Weights of a small rotation predictor: arch vgg.
Rows from block 3 of a small rotation predictor, named by matrix and row number. Each number is 50 + 10 x the weight over its row's rms, rounded and kept within 0 to 99. All counts start at 0.
Before each channel's rows are labels from the 100 images, of 14976, where the channel reaches its highest value: "strongest on" is what is common among them; "peak on" is the class under the peak. Only what is clearly more common there than usual is listed. The data: Sentinel-2 satellite tiles (TerraMesh). In brackets: how many of the 100, against the usual share in percent.
# conv: 3x3 conv (model.blocks.3.conv.weight, 128x128x3x3, each kernel summed), inputs 0-127

strongest on: clouds (50 vs 15.5)
peak on: clouds (28 vs 2.7)
conv.57:41 53 47 59 66 53 44 54 51 61 62 41 47 53 61 63 36 40 52 50 46 41 52 55 23 56 50 52 50 38 66 68 55 42 43 49 53 46 57 42 37 38 53 48 59 49 40 40 49 47 47 35 48 55 48 51 49 83 53 60 64 43 54 34 34 56 50 50 47 49 41 34 54 41 38 59 52 56 62 56 74 77 53 28 25 35 45 52 49 39 58 52 56 47 46 52 51 62 43 46 31 45 49 55 53 41 48 40 69 44 45 66 54 59 30 37 67 44 49 45 58 49 48 44 50 43 56 51

strongest on: clouds (85 vs 15.5); main land cover: trees (61 vs 19.6)
peak on: clouds (56 vs 2.7)
conv.123:60 50 44 44 12 55 61 61 45 32 42 63 63 48 57 58 44 47 51 59 65 48 43 44 52 25 52 56 41 56 31 48 61 47 55 45 47 58 51 43 44 53 42 60 28 48 51 59 66 67 44 45 42 39 53 61 56 54 48 50 45 57 59 56 42 43 55 54 67 25 57 40 52 46 44 35 51 58 37 59 56 50 35 54 52 59 40 42 38 55 64 40 52 52 50 37 41 45 67 46 51 51 57 63 50 76 57 69 24 70 51 51 46 42 53 60 54 56 51 51 43 44 47 49 55 47 46 54

strongest on: clouds (82 vs 15.5); main land cover: trees (50 vs 19.6)
peak on: clouds (66 vs 2.7)
conv.32:59 53 51 42 55 48 63 55 65 39 51 34 45 39 61 64 45 43 61 50 57 61 48 49 59 58 53 51 49 58 64 47 49 58 39 56 41 54 50 35 45 50 61 38 31 57 53 34 53 30 32 41 63 51 42 58 41 57 70 63 66 60 53 49 44 42 50 39 48 13 74 57 60 50 41 44 40 47 57 49 48 61 45 51 49 43 38 35 62 49 57 43 52 43 41 30 51 73 38 58 46 47 57 41 52 62 64 38 40 47 29 57 43 48 49 40 57 53 61 54 35 50 44 48 38 56 58 52

strongest on: clouds (53 vs 15.5)
peak on: clouds (45 vs 2.7)
conv.19:55 53 53 57 34 63 50 62 55 52 50 51 59 67 59 49 59 51 43 65 47 63 32 48 33 35 64 55 38 56 68 42 50 67 56 55 45 58 43 55 50 53 49 58 51 42 45 51 54 55 47 29 55 59 53 44 50 52 45 39 67 33 38 49 58 16 44 47 44 59 44 40 57 37 49 53 42 20 26 33 44 61 60 43 45 44 53 45 47 62 45 52 55 42 45 53 62 44 39 54 29 45 62 47 50 39 51 44 37 52 44 54 70 55 39 42 55 39 74 61 51 58 50 57 56 48 42 57

strongest on: crops (72 vs 38.9); built area (68 vs 37.5); main land cover: crops (47 vs 20.2)
peak on: trees (59 vs 20.2)
conv.112:60 50 48 46 25 59 53 42 46 60 42 47 42 54 31 48 52 24 44 61 47 70 57 59 27 48 64 54 36 54 56 56 54 38 53 62 43 42 60 46 42 68 57 39 24 61 53 57 47 49 42 43 43 45 49 52 49 65 37 35 59 48 36 37 52 43 49 51 56 35 61 40 66 48 36 58 55 52 55 41 40 49 33 48 42 38 45 40 51 45 54 33 51 53 43 46 67 29 48 35 49 57 45 56 47 52 40 52 29 47 59 49 57 64 46 63 39 59 50 48 46 46 44 61 36 65 63 55

strongest on: clouds (70 vs 15.5)
peak on: clouds (42 vs 2.7)
conv.116:55 46 47 47 28 51 49 62 57 55 58 59 47 54 50 63 47 38 64 51 44 56 56 31 57 30 55 53 63 50 43 42 60 54 66 65 37 56 47 35 60 42 44 42 16 55 51 61 49 57 33 48 39 51 56 33 46 40 60 25 57 46 44 53 59 46 42 51 59 41 65 47 43 38 44 66 40 75 45 61 46 59 43 46 34 37 58 51 50 35 71 45 50 45 50 47 39 50 66 43 46 55 56 52 52 69 61 54 38 57 60 46 61 56 60 68 52 63 49 56 42 60 52 55 53 58 54 48

strongest on: clouds (53 vs 15.5)
peak on: clouds (26 vs 2.7)
conv.105:35 50 49 47 41 62 56 56 49 50 51 66 44 63 40 58 55 55 65 55 62 54 50 54 60 51 67 46 42 48 43 50 48 55 37 45 31 57 47 33 55 60 53 41 57 43 57 43 53 35 54 58 58 54 39 50 50 63 48 58 62 61 42 37 52 51 61 53 52 33 41 49 38 52 58 55 47 41 35 61 33 34 41 48 36 61 41 63 40 73 24 47 51 29 59 45 56 63 46 50 61 49 55 43 41 74 41 81 53 58 34 46 61 64 33 47 55 37 43 48 62 47 64 47 47 46 53 64