From a checkpoint of a small rotation predictor.
Model: 64-pixel images, norm groupnorm, activation silu, depths [2, 4, 2].
Training: muon at rate 0.0064, 40000 steps, batches of 64.
Rows from block 2 of a small rotation predictor, named by matrix and row number. Each number is 128 + 32 x the weight over its row's rms, rounded and kept within 0 to 255. All counts start at 0.
After each channel's rows are labels from the 100 images, of 14976, where the channel reaches its highest value: "colour at peak" is the nearest of a few named colours to the mean colour under the peak. Only what is clearly more common there than usual is listed. The data: Sentinel-2 satellite tiles (TerraMesh). In brackets: how many of the 100.
# conv: 3x3 conv (model.blocks.2.conv.weight, 128x64x3x3, each kernel summed), inputs 0-63

conv.60 [145 113 134 172 140  47 114 149 107 146 147 163 107 112 141 108 114  67 198 157 125 143 113  86 140 102 118 134 105  68  94 167 141 145 142 166 149 160 100 101 149  80  86 135 194  88 115 106 165 158 117 134 133 135 116 131  99  49  58 127 148 145 118 153]
colour at peak: white (26)

conv.113 [153 129 139 217 128 122 141 155 139 137 143 169 151 132 125 157  84 128  81 128 144 125  67  94  65  82  86 102 136 141 115 131  93 170 124 167 102 213 131 109  98  33 111 142 108 107  98  89  92 107 135 182 119 141 107 119 154 110 116 115 127 116 146 146]
colour at peak: black (46)

conv.15 [127 168 118 134 118  81  95  94  83 147 157 135 112 102  96  66 115 124 103  69 111 117  95 149 199 191 117 111  90 161 173 105 139 107  99 147 128 139 147  88  98 157 112  67 131 179 115  91 205 152 126 126  82 178 131 116 154 165 112 133 156 114  99 142]
colour at peak: black (46)

conv.126 [122 118 172  83 141 113 106 215 205 151 146 127 103  92  90 119 126 142 163 109 134 128  80  95 109 113 110 122 138 160 129 119 129  70 110 141 103 154 128  64 134  95 147 149  77 172 105 157 113 102 162  90 116 169  81  83 133 156 101 169 131  58 108 135]
colour at peak: black (38)

conv.89 [139 148 133 126 110 146 139 116 179 105 153 101 117  86 136  85 110 145 118 131 121 132 118 121  75  84  99 113  78 206 149 137 125  98 115 120  75 192 114 161 145 117  77 170  71 144 184 165 108  83 161 117 148 119  83 135 206 145  95 167 105 113 104  90]
colour at peak: black (57)

conv.21 [128 145 196 175 118  83 108 125 145 134 167 147 148  77  77 125 168 134 111 104 144 143  82  51  68 113 161 120  98 125 119 115 139 144 120  89 109 132 202 150 151  85 118  51 177  64 109 155 125 120 166 139 123 188 128 149 116 125 131 143 127 123 141 146]
colour at peak: grey (59)

conv.39 [156 123  88 179 128 130 123  88 129 127  75 172 121  90 110 177  77 135 119 131 182 115 126 138  92 111 112 151  95 171 112 133 116 183 147 125 170 199  54 134 119 133 170 117  72 141 161 101  90 156 142 161 118 125 106  69 126  48 105 128 140 120 150 138]
colour at peak: black (56)

conv.59 [102  95 128  97 113 155 160 178 170  86 102 106 127 130 184 123 141 149 106  90 154  86 187 126 110  83 123 161 120 145 105 200 158 107 176 135 126 108 130 138 100 131  76 111 164  86  48 116  98 112 156 157 178 134 119 121 109  87 128 128  75 101 188 136]
colour at peak: black (39)

conv.119 [ 89 132 167 131 128 140 115  81  43 151  94 152 176 131 101 122 164 149 173 147  73 104 147 174 142 149  84 126 112  93  92 197 134 107 117  74 104 126 187  88  88 151 125 121 160 131 137 103 107 124 156 170 168  87  96 150 146 124 146 181 116 132 130  75]
colour at peak: black (37)

conv.91 [125 142 200 119 151 109 140 167  95  80  68 136 186  59 178 157 146 122 119  98 141 150 107 110 101 103 119 186 135 121 181 124 138 163  86 158 154 109 147 133 112 127 125  98 138 104 131 121 140 113  94 145 109  53 223 108 148 105  99 124  83 129 108 129]
colour at peak: black (53)

conv.14 [ 92 157 142 160 136 133 141 116 117 110 137 122 157 139 141 145  98 132 127  83 118  87 101 111  92  86 130 123 160 154 106 146 146  84 146  64  93 125 121 180 150 154 158 100 172  98 131 186 117 140  54 126  90  55 159 181 139  99 156 159 137 158  37 103]
colour at peak: black (42)

conv.104 [117 146 180 128 153 172 192 187 147 164 105 156 121 119 114 101 114 104 170  78 157  98  60 100  72  86 124 156 134 103 125 116 108 139  84 140 145 163 122 113 181 126  96 161 150 150 149 143  96  73  95 111  87 158 131 126 117 121 103 216 123 110 148 163]
colour at peak: black (40)

conv.106 [137 156 182  74 123 107 147 156 143 168 103 126 154 126 124 102 129  73 124 104 128 189  64 105 125  99 102 114  97 138 102  80 130 158 151 146  99 146 132 195 138 163 132 122 124 122 190 130 113  65 142 173  37 123 116 115  93 102 147 166 169  84 133 157]
colour at peak: white (35)