{
  "dataset": "Sentinel-2 satellite tiles (TerraMesh)",
  "image_size": 64,
  "horizontal_flip": true,
  "norm": "groupnorm",
  "hidden_act": "silu",
  "widths": [64, 128, 256],
  "optimizer": "muon",
  "muon_scale": "match_rms_adamw",
  "epochs": 35.3,
  "lr_schedule": "linear",
  "final_lr_fraction": 0,
  "weight_decay": 0.02
}
Rows from block 5 of a small rotation predictor, named by matrix and row number. Each number is 128 + 32 x the weight over its row's rms, rounded and kept within 0 to 255. All counts start at 0. Numbers have three digits each.
Before each channel's rows are labels from the 100 images, of 14976, where the channel reaches its highest value: "lies over" is the class under the peak. Only what is clearly more common there than usual is listed. The data: Sentinel-2 satellite tiles (TerraMesh).
# conv: 3x3 conv (model.blocks.5.conv.weight, 128x128x3x3, each kernel summed), inputs 0-63

lies over: snow or ice
conv.67:172119099116127107155126115107096091163159189123090079127168078090110129115180106094137111088103149145080141107186113120167086178127095152132139139104092093108095142153113089103054092093128157

lies over: clouds
conv.62:155127130128118133152107120176126131177165124140149122128120159154134113187092147176146154104131050105113120167156200154158072129188090147162116160152174189137178100152081126123056113160106140

lies over: clouds
conv.21:172076168097067130166158121171094065156116090148134152153183187140126122136105139176174117067198151124067119190129125128106131118141110130108158143076149156088094134116086133140206111113109111

lies over: clouds
conv.96:194076108128127131112123117142140094150206088154166112151147057149132104124137163095074134151082157100110166141076169138141136144089193114129080169122117073120084124082120151139158092094121143

lies over: clouds
conv.92:114116154094100106155110109151098144095136170122096165132127171128136121109093128109171110100159126059158128104152133085178121078094167141087141150097127138112118082186151117111107131170113060

lies over: clouds
conv.86:118128140126147120129147171136122096080100108125105127155147144150159112097101123129106140125158179126095137164081153163201115090136135091146108103050171073072100093124074171090142062116081106

lies over: trees
conv.47:139093151119104142135078138126142125145122082101186124092109117126089139080102122153155130145163087105111130140081121109150132079202122037169114110104131148128141062136141144178009190152163087

lies over: snow or ice
conv.7:107138133134099161141070136127096126103087125124106136112091101170091132158099094137118137093255123155048120160168149155157131129148110136158065156158143139117162122151121154112108114142070166

lies over: trees
conv.91:087130140119133154105078191142152158114119148102111124123141129097159105243178114111081123194072088142074098143128140170133110143097215133088138122072138145116161143117144142123076131108129090

lies over: built area
conv.83:177117132157129130142150166135165160137055137127081139118089152130130109063153100158169150158122092150141090151149109127113147132134127111121140143086142082124148206148167148144100048125165098

lies over: clouds
conv.25:138119209116128118095100107155131102163240118111158102146140093127152133125137115175090133140082145096128101150103125103191091109136191124098115130133115153145118086082138121141068144152123099

lies over: trees; water
conv.56:141088179134148147093157203141102070125180093161192132107123119110146131097154141127050110086154225112112148113153127108193142131109132134116116114123121181130106171199125118099132085146110093

lies over: water
conv.23:170124093127152161140166152143145191133132157138122061122137124115143099127106086133110104076175148198150131110068197138128149101144156172116097116086140123116131152176130120155154095061135144

lies over: clouds
conv.84:125102197131097144112140126099091137116135093141089102168132172151175127072150146160243166084100108135104110124115133153185095161132123177127074101123106189133105077090071141107095108138124156

lies over: clouds
conv.74:148122128145168158127076137119156096122143095148118173157133141066117085166077074151107143074104118084104175123099143106141079131155122082113123131118175140117163142153153092126221100110077079

lies over: water
conv.9:161134110164176166140155177146108208150078202108057137098084138114134080141070104147126113117092118066134101101107167134165107147129121130177124127124134150116121128130201122123123153088103097

lies over: clouds
conv.60:140185173126162108093143192116138110177117107124075109149090171121162121080119144185068111077072161114132127119157165158072094084095132086131168125084118103116066144149083088145099159159118188

lies over: clouds
conv.119:169096108110069103138110131118105107151140146116154095128139139159147143101147145192115155136083067101082090195129121125060105127154118092129143120116177066114125089124091115148113093071169008

lies over: clouds
conv.105:184135112160127091086150146139101165118116136174088131113135137126128112230086158119092093096066127110110135176104135155184088143107095086128156106084140064134108157139145091116166105087138074

lies over: clouds
conv.102:091136158124134067117152067116119111174193080128061172140115119084140111147123087167121129149136061101155141107115113118146087133151128115096083130174114162162145094132172138172132044127084104

lies over: built area
conv.85:170113126133129141114196116140122136108145112182099122120131130150109130087159102171168134131040113117073132077138139092113071146088221149089103110169126086123161138140190163095135079139164134

lies over: built area
conv.28:097162086153142140134117151108132119120090162146167145134105174146155133112114124161144138057174115133096109183132072096177116127114079189068105127069133129107148144134134125147062144146149120

lies over: clouds
conv.98:160162121126153112141092183149104134144114102119117182179142177104099122079142107146187138114131143106086117092084187169101113115162123108119127097071138119090127121148091117087198097087153141

lies over: snow or ice
conv.42:112105105168134124127171154141102096111114149203083130167167108119176096102125131142075092064128159129047148162157127135106130152124094115101110126144145162124160118119073046131156112120108173

lies over: trees
conv.6:151122141214144136148082170131106146122079125117108119115102173133139090130140096164174141121096148172190099121149167151098093143166170164152090106077068125101115173151162160026092094118092073

lies over: snow or ice
conv.93:122114105141110098110153147116097136079121140142107151134124160152158130204123151104167155241106095103130081117128116173120128107115227132085062095106098086115131110115115159074137114140137108

lies over: snow or ice
conv.54:128119106087162133161115182151124122091096152131094137156106130148114130164249143081110105142151089114081123082145155135111090113128142113125111106149140162094155125126092043176120192097110144

lies over: clouds
conv.104:066108173130144090115160083164094102127141096170039141152125125118123122086136099124093101106130103090156131104078110136141115116171069162130089140138121143134163131136164172171132111152106146

lies over: water
conv.12:177180158172071130110080198124118139140089127098148112078097129134103112101095108117125114177179093173135093131139122145120087124114100130158093113113120137124119076126148161117060097153115104

lies over: clouds
conv.19:116137130129141160101084142124137135116087118102101150155174161150134109105124161154085113097054105148115122175110065162126098114098111099115108127105138145114122072074130054159156092123114109

lies over: water
conv.64:136142144125100140190150138097119137120120110198151121106123188140151105112116154104102109116042165107153065116115116106070164099089172143030065109121103163124114092130115139094149095181122115

lies over: water
conv.63:133118128137143138144192150149109145150158117197242095123118156124105116113077141094100094125161191115087114115111112103141087082159153125043111135145092171140194075205149123172111108170096089

lies over: clouds
conv.29:108120141116102094138147052132141101117056128127102161099127194113179081128141119142125167114140122144087140129107103111106149140113121147112150140145097135103143126139125093129153067114133102

lies over: water
conv.11:126158153176157158125087132135137153134140194126072161142109127178165124176149111208122112099136158124166130114165151123121094167103143129120113094122120138143117048108153132066159122109061187