Weights of a small rotation predictor.
Model: 64-pixel images, activation silu, widths [64, 128, 256].
Training: muon at rate 0.0064, batches of 64.
Rows from block 5 of a small rotation predictor, named by matrix and row number. Each number is 128 + 32 x the weight over its row's rms, rounded and kept within 0 to 255. All counts start at 0. Numbers have three digits each.
Before each channel's rows are labels from the 100 images, of 14976, where the channel reaches its highest value: "top examples" is what is common among them. Only what is clearly more common there than usual is listed. The data: Sentinel-2 satellite tiles (TerraMesh).
# conv: 3x3 conv (model.blocks.5.conv.weight, 128x128x3x3, each kernel summed), inputs 0-63

top examples: main land cover: water
conv.22:173111184117127162126127090157121202144058134159062106148177171109117110124121127171057149096187171123086175162117194169140128137192110134108132137100126132068133145166134116167181084071150104

top examples: clouds; main land cover: trees
conv.72:108196135129109116110137124110125169140088178141139095099132124078094177101143095150141103127188149163078131132113131150109127126099076132097193133099069090092140193117051085128147220074118220

top examples: water; main land cover: trees
conv.100:097124132147166170195180102172126137098174086104227122121093140119089077125119117099054098073111184133125109120079209154104142087076189081109107149111099112129131151176131127086179108142101109

top examples: clouds; trees; main land cover: trees
conv.89:146088100097140129147103125148093139142103135150047113138146151151158143179152101131183139142094130121122100100126163144115144090128124081138126126081146098108140121149085167129136134063171112

top examples: clouds; main land cover: trees
conv.101:107123166116094151158142192122137122107124147091099237132154164105124142080145156138088110066091102119104067120130127126189124091128095118090157130086119167115114173178180125083098155150141123

top examples: built area
conv.39:140097121103105136117228094122095134118147145137079134083092093092115132075113105127140137121195194113082136107130119124199137093108110111170117132090122176100113116115158172077085109144117107

top examples: main land cover: water
conv.35:154151122156137160124188113106102107173125108158104145112087153146115108126122159148127147195123090148127137109132131143070145095120104116117150124120097119131069096148166135170095147144123107

top examples: built area; crops
conv.59:096162151107114142150183146138106095123163131106134152166132099145115121091090159132060157137177128145114112161215107132150105133104055147113126130112101173102121130146207104121080097125122123

top examples: clouds
conv.95:198086133110103149110149151130129120110136137228077159127143113158166120146177141123134137165092109118118121148154128115082140173111163149132117083107123114109128143147136103129160064071168103

top examples: clouds; trees; main land cover: trees
conv.55:101059165100111108121144099103126111111139085135153122190160133112231093129117142133113186073218166109098160141132134085086155126164113201119127134112151190155129117149111121131094129110098051

top examples: crops; built area; main land cover: crops
conv.34:103083162085093146167133118093099100131146140073165104088105123085060148093121115085188107131152108141063130113086120127087105102172087122107124146170100166126195063115071096117112129142118118

top examples: clouds; main land cover: trees
conv.57:118144135197134147095164151121131137113157091173096114092120128116143141096183155131047174088149155112163157106070137124129122149097131135144111177116148137097132137147166099122122131118099059

top examples: clouds; trees; main land cover: trees
conv.5:120149127085055159146087104130113113165098133080163177184136143077131128159171131134119105130119137175141046154086134129097135153066052115138164130090127102130083169104188090127116121082120085

top examples: clouds; main land cover: trees
conv.108:107164121128139133171158125137122113115057158176079134093128178096150140242130107090125138100143071101193098161091123146113137139121062114218103141103191130118144174101114153099166102120158151

top examples: trees; clouds; main land cover: trees
conv.17:116157128130123171083140144157143129161059104107073210122138160108176090143178143125089159073069140142137125111034164139107128089093171175139114136126133164107154120124135101142157096132121176

top examples: crops; built area
conv.69:094132139112127129124206114168095168112106163160150130139132134069146119100145117119119150078099130153151134102147159124136080115161115126106120119178112165104103124103089132085139081107089086

top examples: clouds; main land cover: trees
conv.122:098155155118143130099094130128116082126144151098101098129118112095103145106094107136065118070109118134089113100173165134203112112130108108104070122106144168119115173215215150091178115153152171

top examples: snow or ice; main land cover: snow or ice
conv.99:098146151134212112137117160142131140125106147103168157098119140096120126120129093144103132139164138122137136116151166118134129128150127117140128120106107105127112157143172113129164070134149112

top examples: clouds
conv.127:151144067132125116138158160149116095118049170202170101114082165163159092151121097104089080081108147114137084119123111110159134198123137167127113117059129162120119208172103129106168079082185123

top examples: water; main land cover: water
conv.73:125121174145150129133181141117136155164133098143121127131149098086100157047092136141087134122111175111108113128127117091093136136118162149111153113112080066113084175200197159076166127054182079

top examples: clouds; main land cover: trees
conv.77:185118172119133130167082093163100112109025090160103117086121121132133085158097124098116119072145153141180125085139155144102103133108162133103127150158156173111100096152105092119129047108062153

top examples: clouds; main land cover: trees
conv.48:101146083149075158119117143083111131090148115138097106116116116132149056151162093089072155169118102162134142119121086141131104068148134133173116132121148104115115031109183140101121130076096054

top examples: water; main land cover: water
conv.118:129144146107114126155130079110156158122123126131182124079119125103108127083102121066053104171084148093107097115115113110118161111123159086072092155140117148124128127146092159135132097178112145

top examples: clouds; main land cover: trees
conv.87:150130195138160119111143163134144110174144107119209158144149164142136078112163138149042109088131173149096147112126203201171117086096207145143157116142115131168139070138095094122109141158125093

top examples: trees; clouds; main land cover: trees
conv.111:153160163177181137175060165106155160130210098134101106131129110146156124125165137069166150119127111110101155160115165121154111118193166151115088138128146115100099130182162101121178146130173138

top examples: main land cover: trees; main land cover: water
conv.109:173152100181155122155142120106097104143138142134159125103111143100144093209102152068064085119139210105143117146094175165140134063145196108149100122072088089125090139144126165071164156107119120

top examples: main land cover: water
conv.68:132114112060112129175138169122140156107054238193164138090143088126075132150102154140117120162098143105153122106144092103133091158134130093075173125093092091127117120134116148119103182156152166

top examples: flooded vegetation; main land cover: water
conv.1:177084135125074139133065122178091166143055140097122153089072118115141126145112102177177157173147133140126098078102156140085143102107137120135123108113168133153160117105151162116059081105142108

top examples: built area
conv.49:149123103087130110109135207140097134145085123129145130103130137117091115060106085177108115100149140086128122145151139082140119094078075079145155141108165131132138186179167116159074113115203202

top examples: clouds
conv.51:080114095102130139054122095080110107166164085111093132101088170118142148142118107094146097121054076131182165162111123118161103121144099164168119147120144147144115169135104166127143097139128151

top examples: clouds
conv.44:148117094122150129134165071123106116152171108139136106157115109155185083203110112092122167134094147082127173131094138121185086118128117139187084122095141091108128095147121200112189133127111144

top examples: trees; clouds; main land cover: trees
conv.80:158109074095076100108218082109097118105143089163108110157140101129155155065122161102168161192122120101104143124118130108095157167134103142141091119170119122156137137144072156055164156115178161

top examples: clouds; main land cover: trees
conv.45:117162098172090143101179144115138134168113111131098146135127157112178121118231155152062148090184156140115068112110156134100104130111138128098130137088113127073066145123088110117190159116097055

top examples: clouds; main land cover: trees
conv.52:109193143175106117063122146099133159137094069135118152132142118123124092122185110148144109146150159147132147143060113126121087077125089138117130109115112097099112177155101089110140091096142085

top examples: main land cover: trees; main land cover: water
conv.124:119171151096136162166089105145117116173242131061150110127119161092113088029083105125160128157129148107077115092106138127113123085096123107096120143177109109150116150119124147190128096172087149

top examples: main land cover: crops
conv.4:174092196104118145130137117152133159173201112137151173131097106104119140139124154181162133114146093086108096193082131129217135081107161050133106116101096124118149097197188096150068161111123065

top examples: snow or ice; main land cover: snow or ice
conv.36:116115095103159084108113103095111101093153125104089124130094129106123056074049147121068069098118122175177125108185186133093087110156082157120132149175124178133117130144121096137138093170176211

top examples: built area
conv.82:130156155127129099128192151139110106165128101105133167137118142128124141085093118178208140057157152129056106147169109122115085090065090127142156130115111143145132116149152194152087127144074119

top examples: clouds; main land cover: trees
conv.88:115076109075088133132093149131110139080140115141123154123088102156116117135078165150103143243119121069129142127140088086124169165121183103103125134142082137130147095132129190073155055135100102

top examples: main land cover: snow or ice
conv.65:093135083095150162104199141106136141139115096153162161124155075097128150109121111157096163128237204150066154135134143124137116113150104104176119102123110107125093098053089087122127214074078102

top examples: trees; clouds; main land cover: trees
conv.116:093125058177098145146081136118138200132129143165141133100113070156174107110092124140156110132098151120078134100096036056120117141155125147079099129125099170137106140151125067106216127128145149

top examples: clouds; main land cover: trees
conv.31:171132147143139156157105068117117109121190072163107069147143103165154125129105150104086143144040158112129142133121110139149119084150185144154093135096081132120130153129082101112169149130132107

top examples: main land cover: trees
conv.14:132119122115131147077119137114076142139076105091153110119097096101126113115113091192042119135114157110113133119122217039098115121126126116138113113078117119111135154187127166169136131083141093

top examples: water
conv.121:158190148121150167128133082144136081149173117078108143113143118095096081037093084124081098114140151128065113096126146155130168117121059132094115162162083127111125150204213094075179112169133127

top examples: clouds
conv.103:159111123138155106151154088126110120131099110182161121188138098112162125136122138135113142127132139104111146122105123126148127132049110174151073093141147187121107101058069080166184093149103108

top examples: crops; built area
conv.32:178106175127139135150246117163144097103146102203148106092122124108129138096099130073120081206146164102150140153091085098152152094135154104074095110149159136146149085118059095154102153119145083

top examples: main land cover: trees; clouds
conv.126:175136101110095129129138170143145126165210116185109143136134082120136154032125153126236173172143084094104129100092095117083152149112118135075089143120132133112135142102034103094161144089126152