Rows from block 4 of a small rotation predictor, named by matrix and row number. Each number is 200 + 30 x the weight over its row's rms, rounded and kept within 0 to 999. All counts start at 0.
After each channel's rows are labels from the 100 images, of 14976, where the channel reaches its highest value: "top examples" is what is common among them; "peak on" is the class under the peak. Only what is clearly more common there than usual is listed. The data: Sentinel-2 satellite tiles (TerraMesh). In brackets: how many of the 100.
# conv: 3x3 conv (model.blocks.4.conv.weight, 128x128x3x3, each kernel summed), inputs 0-127

conv.71,211,124,156,188,184,227,225,227,192,196,219,180,188,257,207,185,253,187,261,212,190,189,225,152,240,251,140,210,149,186,241,204,223,234,188,220,168,188,185,229,209,196,233,196,188,232,181,191,241,206,192,164,180,226,160,200,226,206,243,216,157,197,181,183,242,264,234,223,157,200,181,259,165,196,223,228,181,186,178,219,187,269,271,229,195,163,162,224,225,199,189,170,198,192,213,143,258,228,190,201,231,182,182,203,222,211,157,255,230,191,157,172,186,215,174,160,188,234,177,182,174,236,184,176,197,195,187,193
top examples: trees (94); clouds (92); main land cover: trees (59)
peak on: clouds (71)

conv.106,169,200,219,200,154,215,196,178,217,212,161,201,249,185,223,191,167,182,172,205,197,193,216,197,169,194,265,164,216,188,222,223,183,217,271,164,146,163,163,155,200,197,223,187,176,227,270,250,212,203,210,208,197,169,184,204,152,190,160,169,267,180,197,171,209,171,249,258,208,170,225,222,182,218,271,195,278,192,246,176,180,178,170,198,236,208,220,223,220,240,191,212,233,219,186,221,192,208,166,149,195,237,202,175,185,203,246,141,149,205,221,169,211,146,210,161,190,181,222,216,194,171,242,187,197,176,150,192
top examples: clouds (79); main land cover: trees (47)
peak on: clouds (65)

conv.107,234,156,192,205,247,247,178,208,189,209,203,209,203,179,200,195,232,167,222,201,244,218,182,203,223,197,197,137,194,222,194,210,237,179,215,202,168,214,198,229,193,222,174,194,182,215,195,195,219,251,230,257,218,158,195,226,261,239,259,275,210,256,215,175,230,182,195,237,188,199,178,185,168,163,169,195,205,193,187,192,134,165,275,261,224,185,223,179,245,212,245,152,228,172,159,176,178,160,187,238,198,205,121,214,200,205,203,163,227,146,219,153,190,190,155,176,202,224,184,200,159,193,168,223,233,204,239,190
top examples: trees (90); clouds (87); main land cover: trees (57)
peak on: clouds (49)

conv.20,234,185,215,192,210,181,184,219,188,197,280,207,220,206,220,173,207,190,202,170,183,241,191,200,181,176,197,171,200,187,209,160,284,219,165,170,188,163,138,189,244,251,157,220,195,247,195,197,217,207,210,171,225,189,192,172,226,259,175,233,201,182,233,193,152,190,247,217,216,180,160,233,239,205,166,206,258,198,217,204,170,286,140,227,258,262,181,216,204,230,184,200,180,206,163,205,174,190,294,227,206,207,161,228,185,204,142,229,209,220,186,199,171,221,170,195,207,201,190,219,165,213,190,189,203,173,174,160
top examples: clouds (91); main land cover: trees (53)
peak on: clouds (69)

conv.10,158,132,191,244,198,172,209,214,238,209,149,205,196,198,190,194,232,216,215,169,155,214,221,163,177,242,175,222,221,186,185,198,214,164,246,208,208,182,228,219,245,221,223,235,244,207,222,178,194,182,228,150,202,214,198,149,174,166,187,203,212,204,210,181,202,204,169,199,239,215,171,196,208,202,246,185,201,271,214,210,222,184,160,219,176,221,181,305,160,208,191,220,194,173,193,197,169,200,232,218,172,215,158,271,209,122,198,167,203,216,142,130,228,198,224,222,227,197,186,178,216,186,180,229,212,184,289,224
top examples: trees (95); clouds (91); main land cover: trees (70)
peak on: clouds (73)

conv.94,197,217,178,203,228,189,212,230,208,199,191,219,205,227,148,232,174,163,217,198,211,262,252,171,181,195,246,215,219,206,142,177,262,199,210,231,189,214,186,154,238,164,213,204,204,209,287,185,183,238,214,219,189,205,183,158,208,266,175,194,197,204,196,207,186,212,224,262,207,229,223,229,143,161,154,193,173,261,196,177,268,186,213,192,249,195,166,167,176,199,222,191,201,226,190,194,188,183,166,190,176,236,215,163,190,192,203,184,221,165,164,161,190,220,174,171,210,193,293,168,191,173,280,217,208,173,202,160
top examples: clouds (93); main land cover: trees (48)
peak on: clouds (82)

conv.109,179,163,196,181,218,237,248,170,226,257,165,179,211,117,174,215,212,261,166,233,271,216,184,225,197,175,223,143,209,180,195,178,194,192,218,137,155,178,160,207,169,178,198,180,252,171,238,203,172,165,208,192,205,184,197,223,167,190,216,207,249,159,266,176,189,246,176,239,231,162,216,189,163,195,175,162,183,172,196,220,185,186,262,209,217,178,245,207,194,179,187,187,219,186,211,217,210,245,205,151,212,263,172,237,214,207,210,190,175,235,179,177,188,221,239,147,236,184,244,195,236,233,211,155,202,207,205,209
top examples: clouds (83); main land cover: trees (49)
peak on: clouds (32)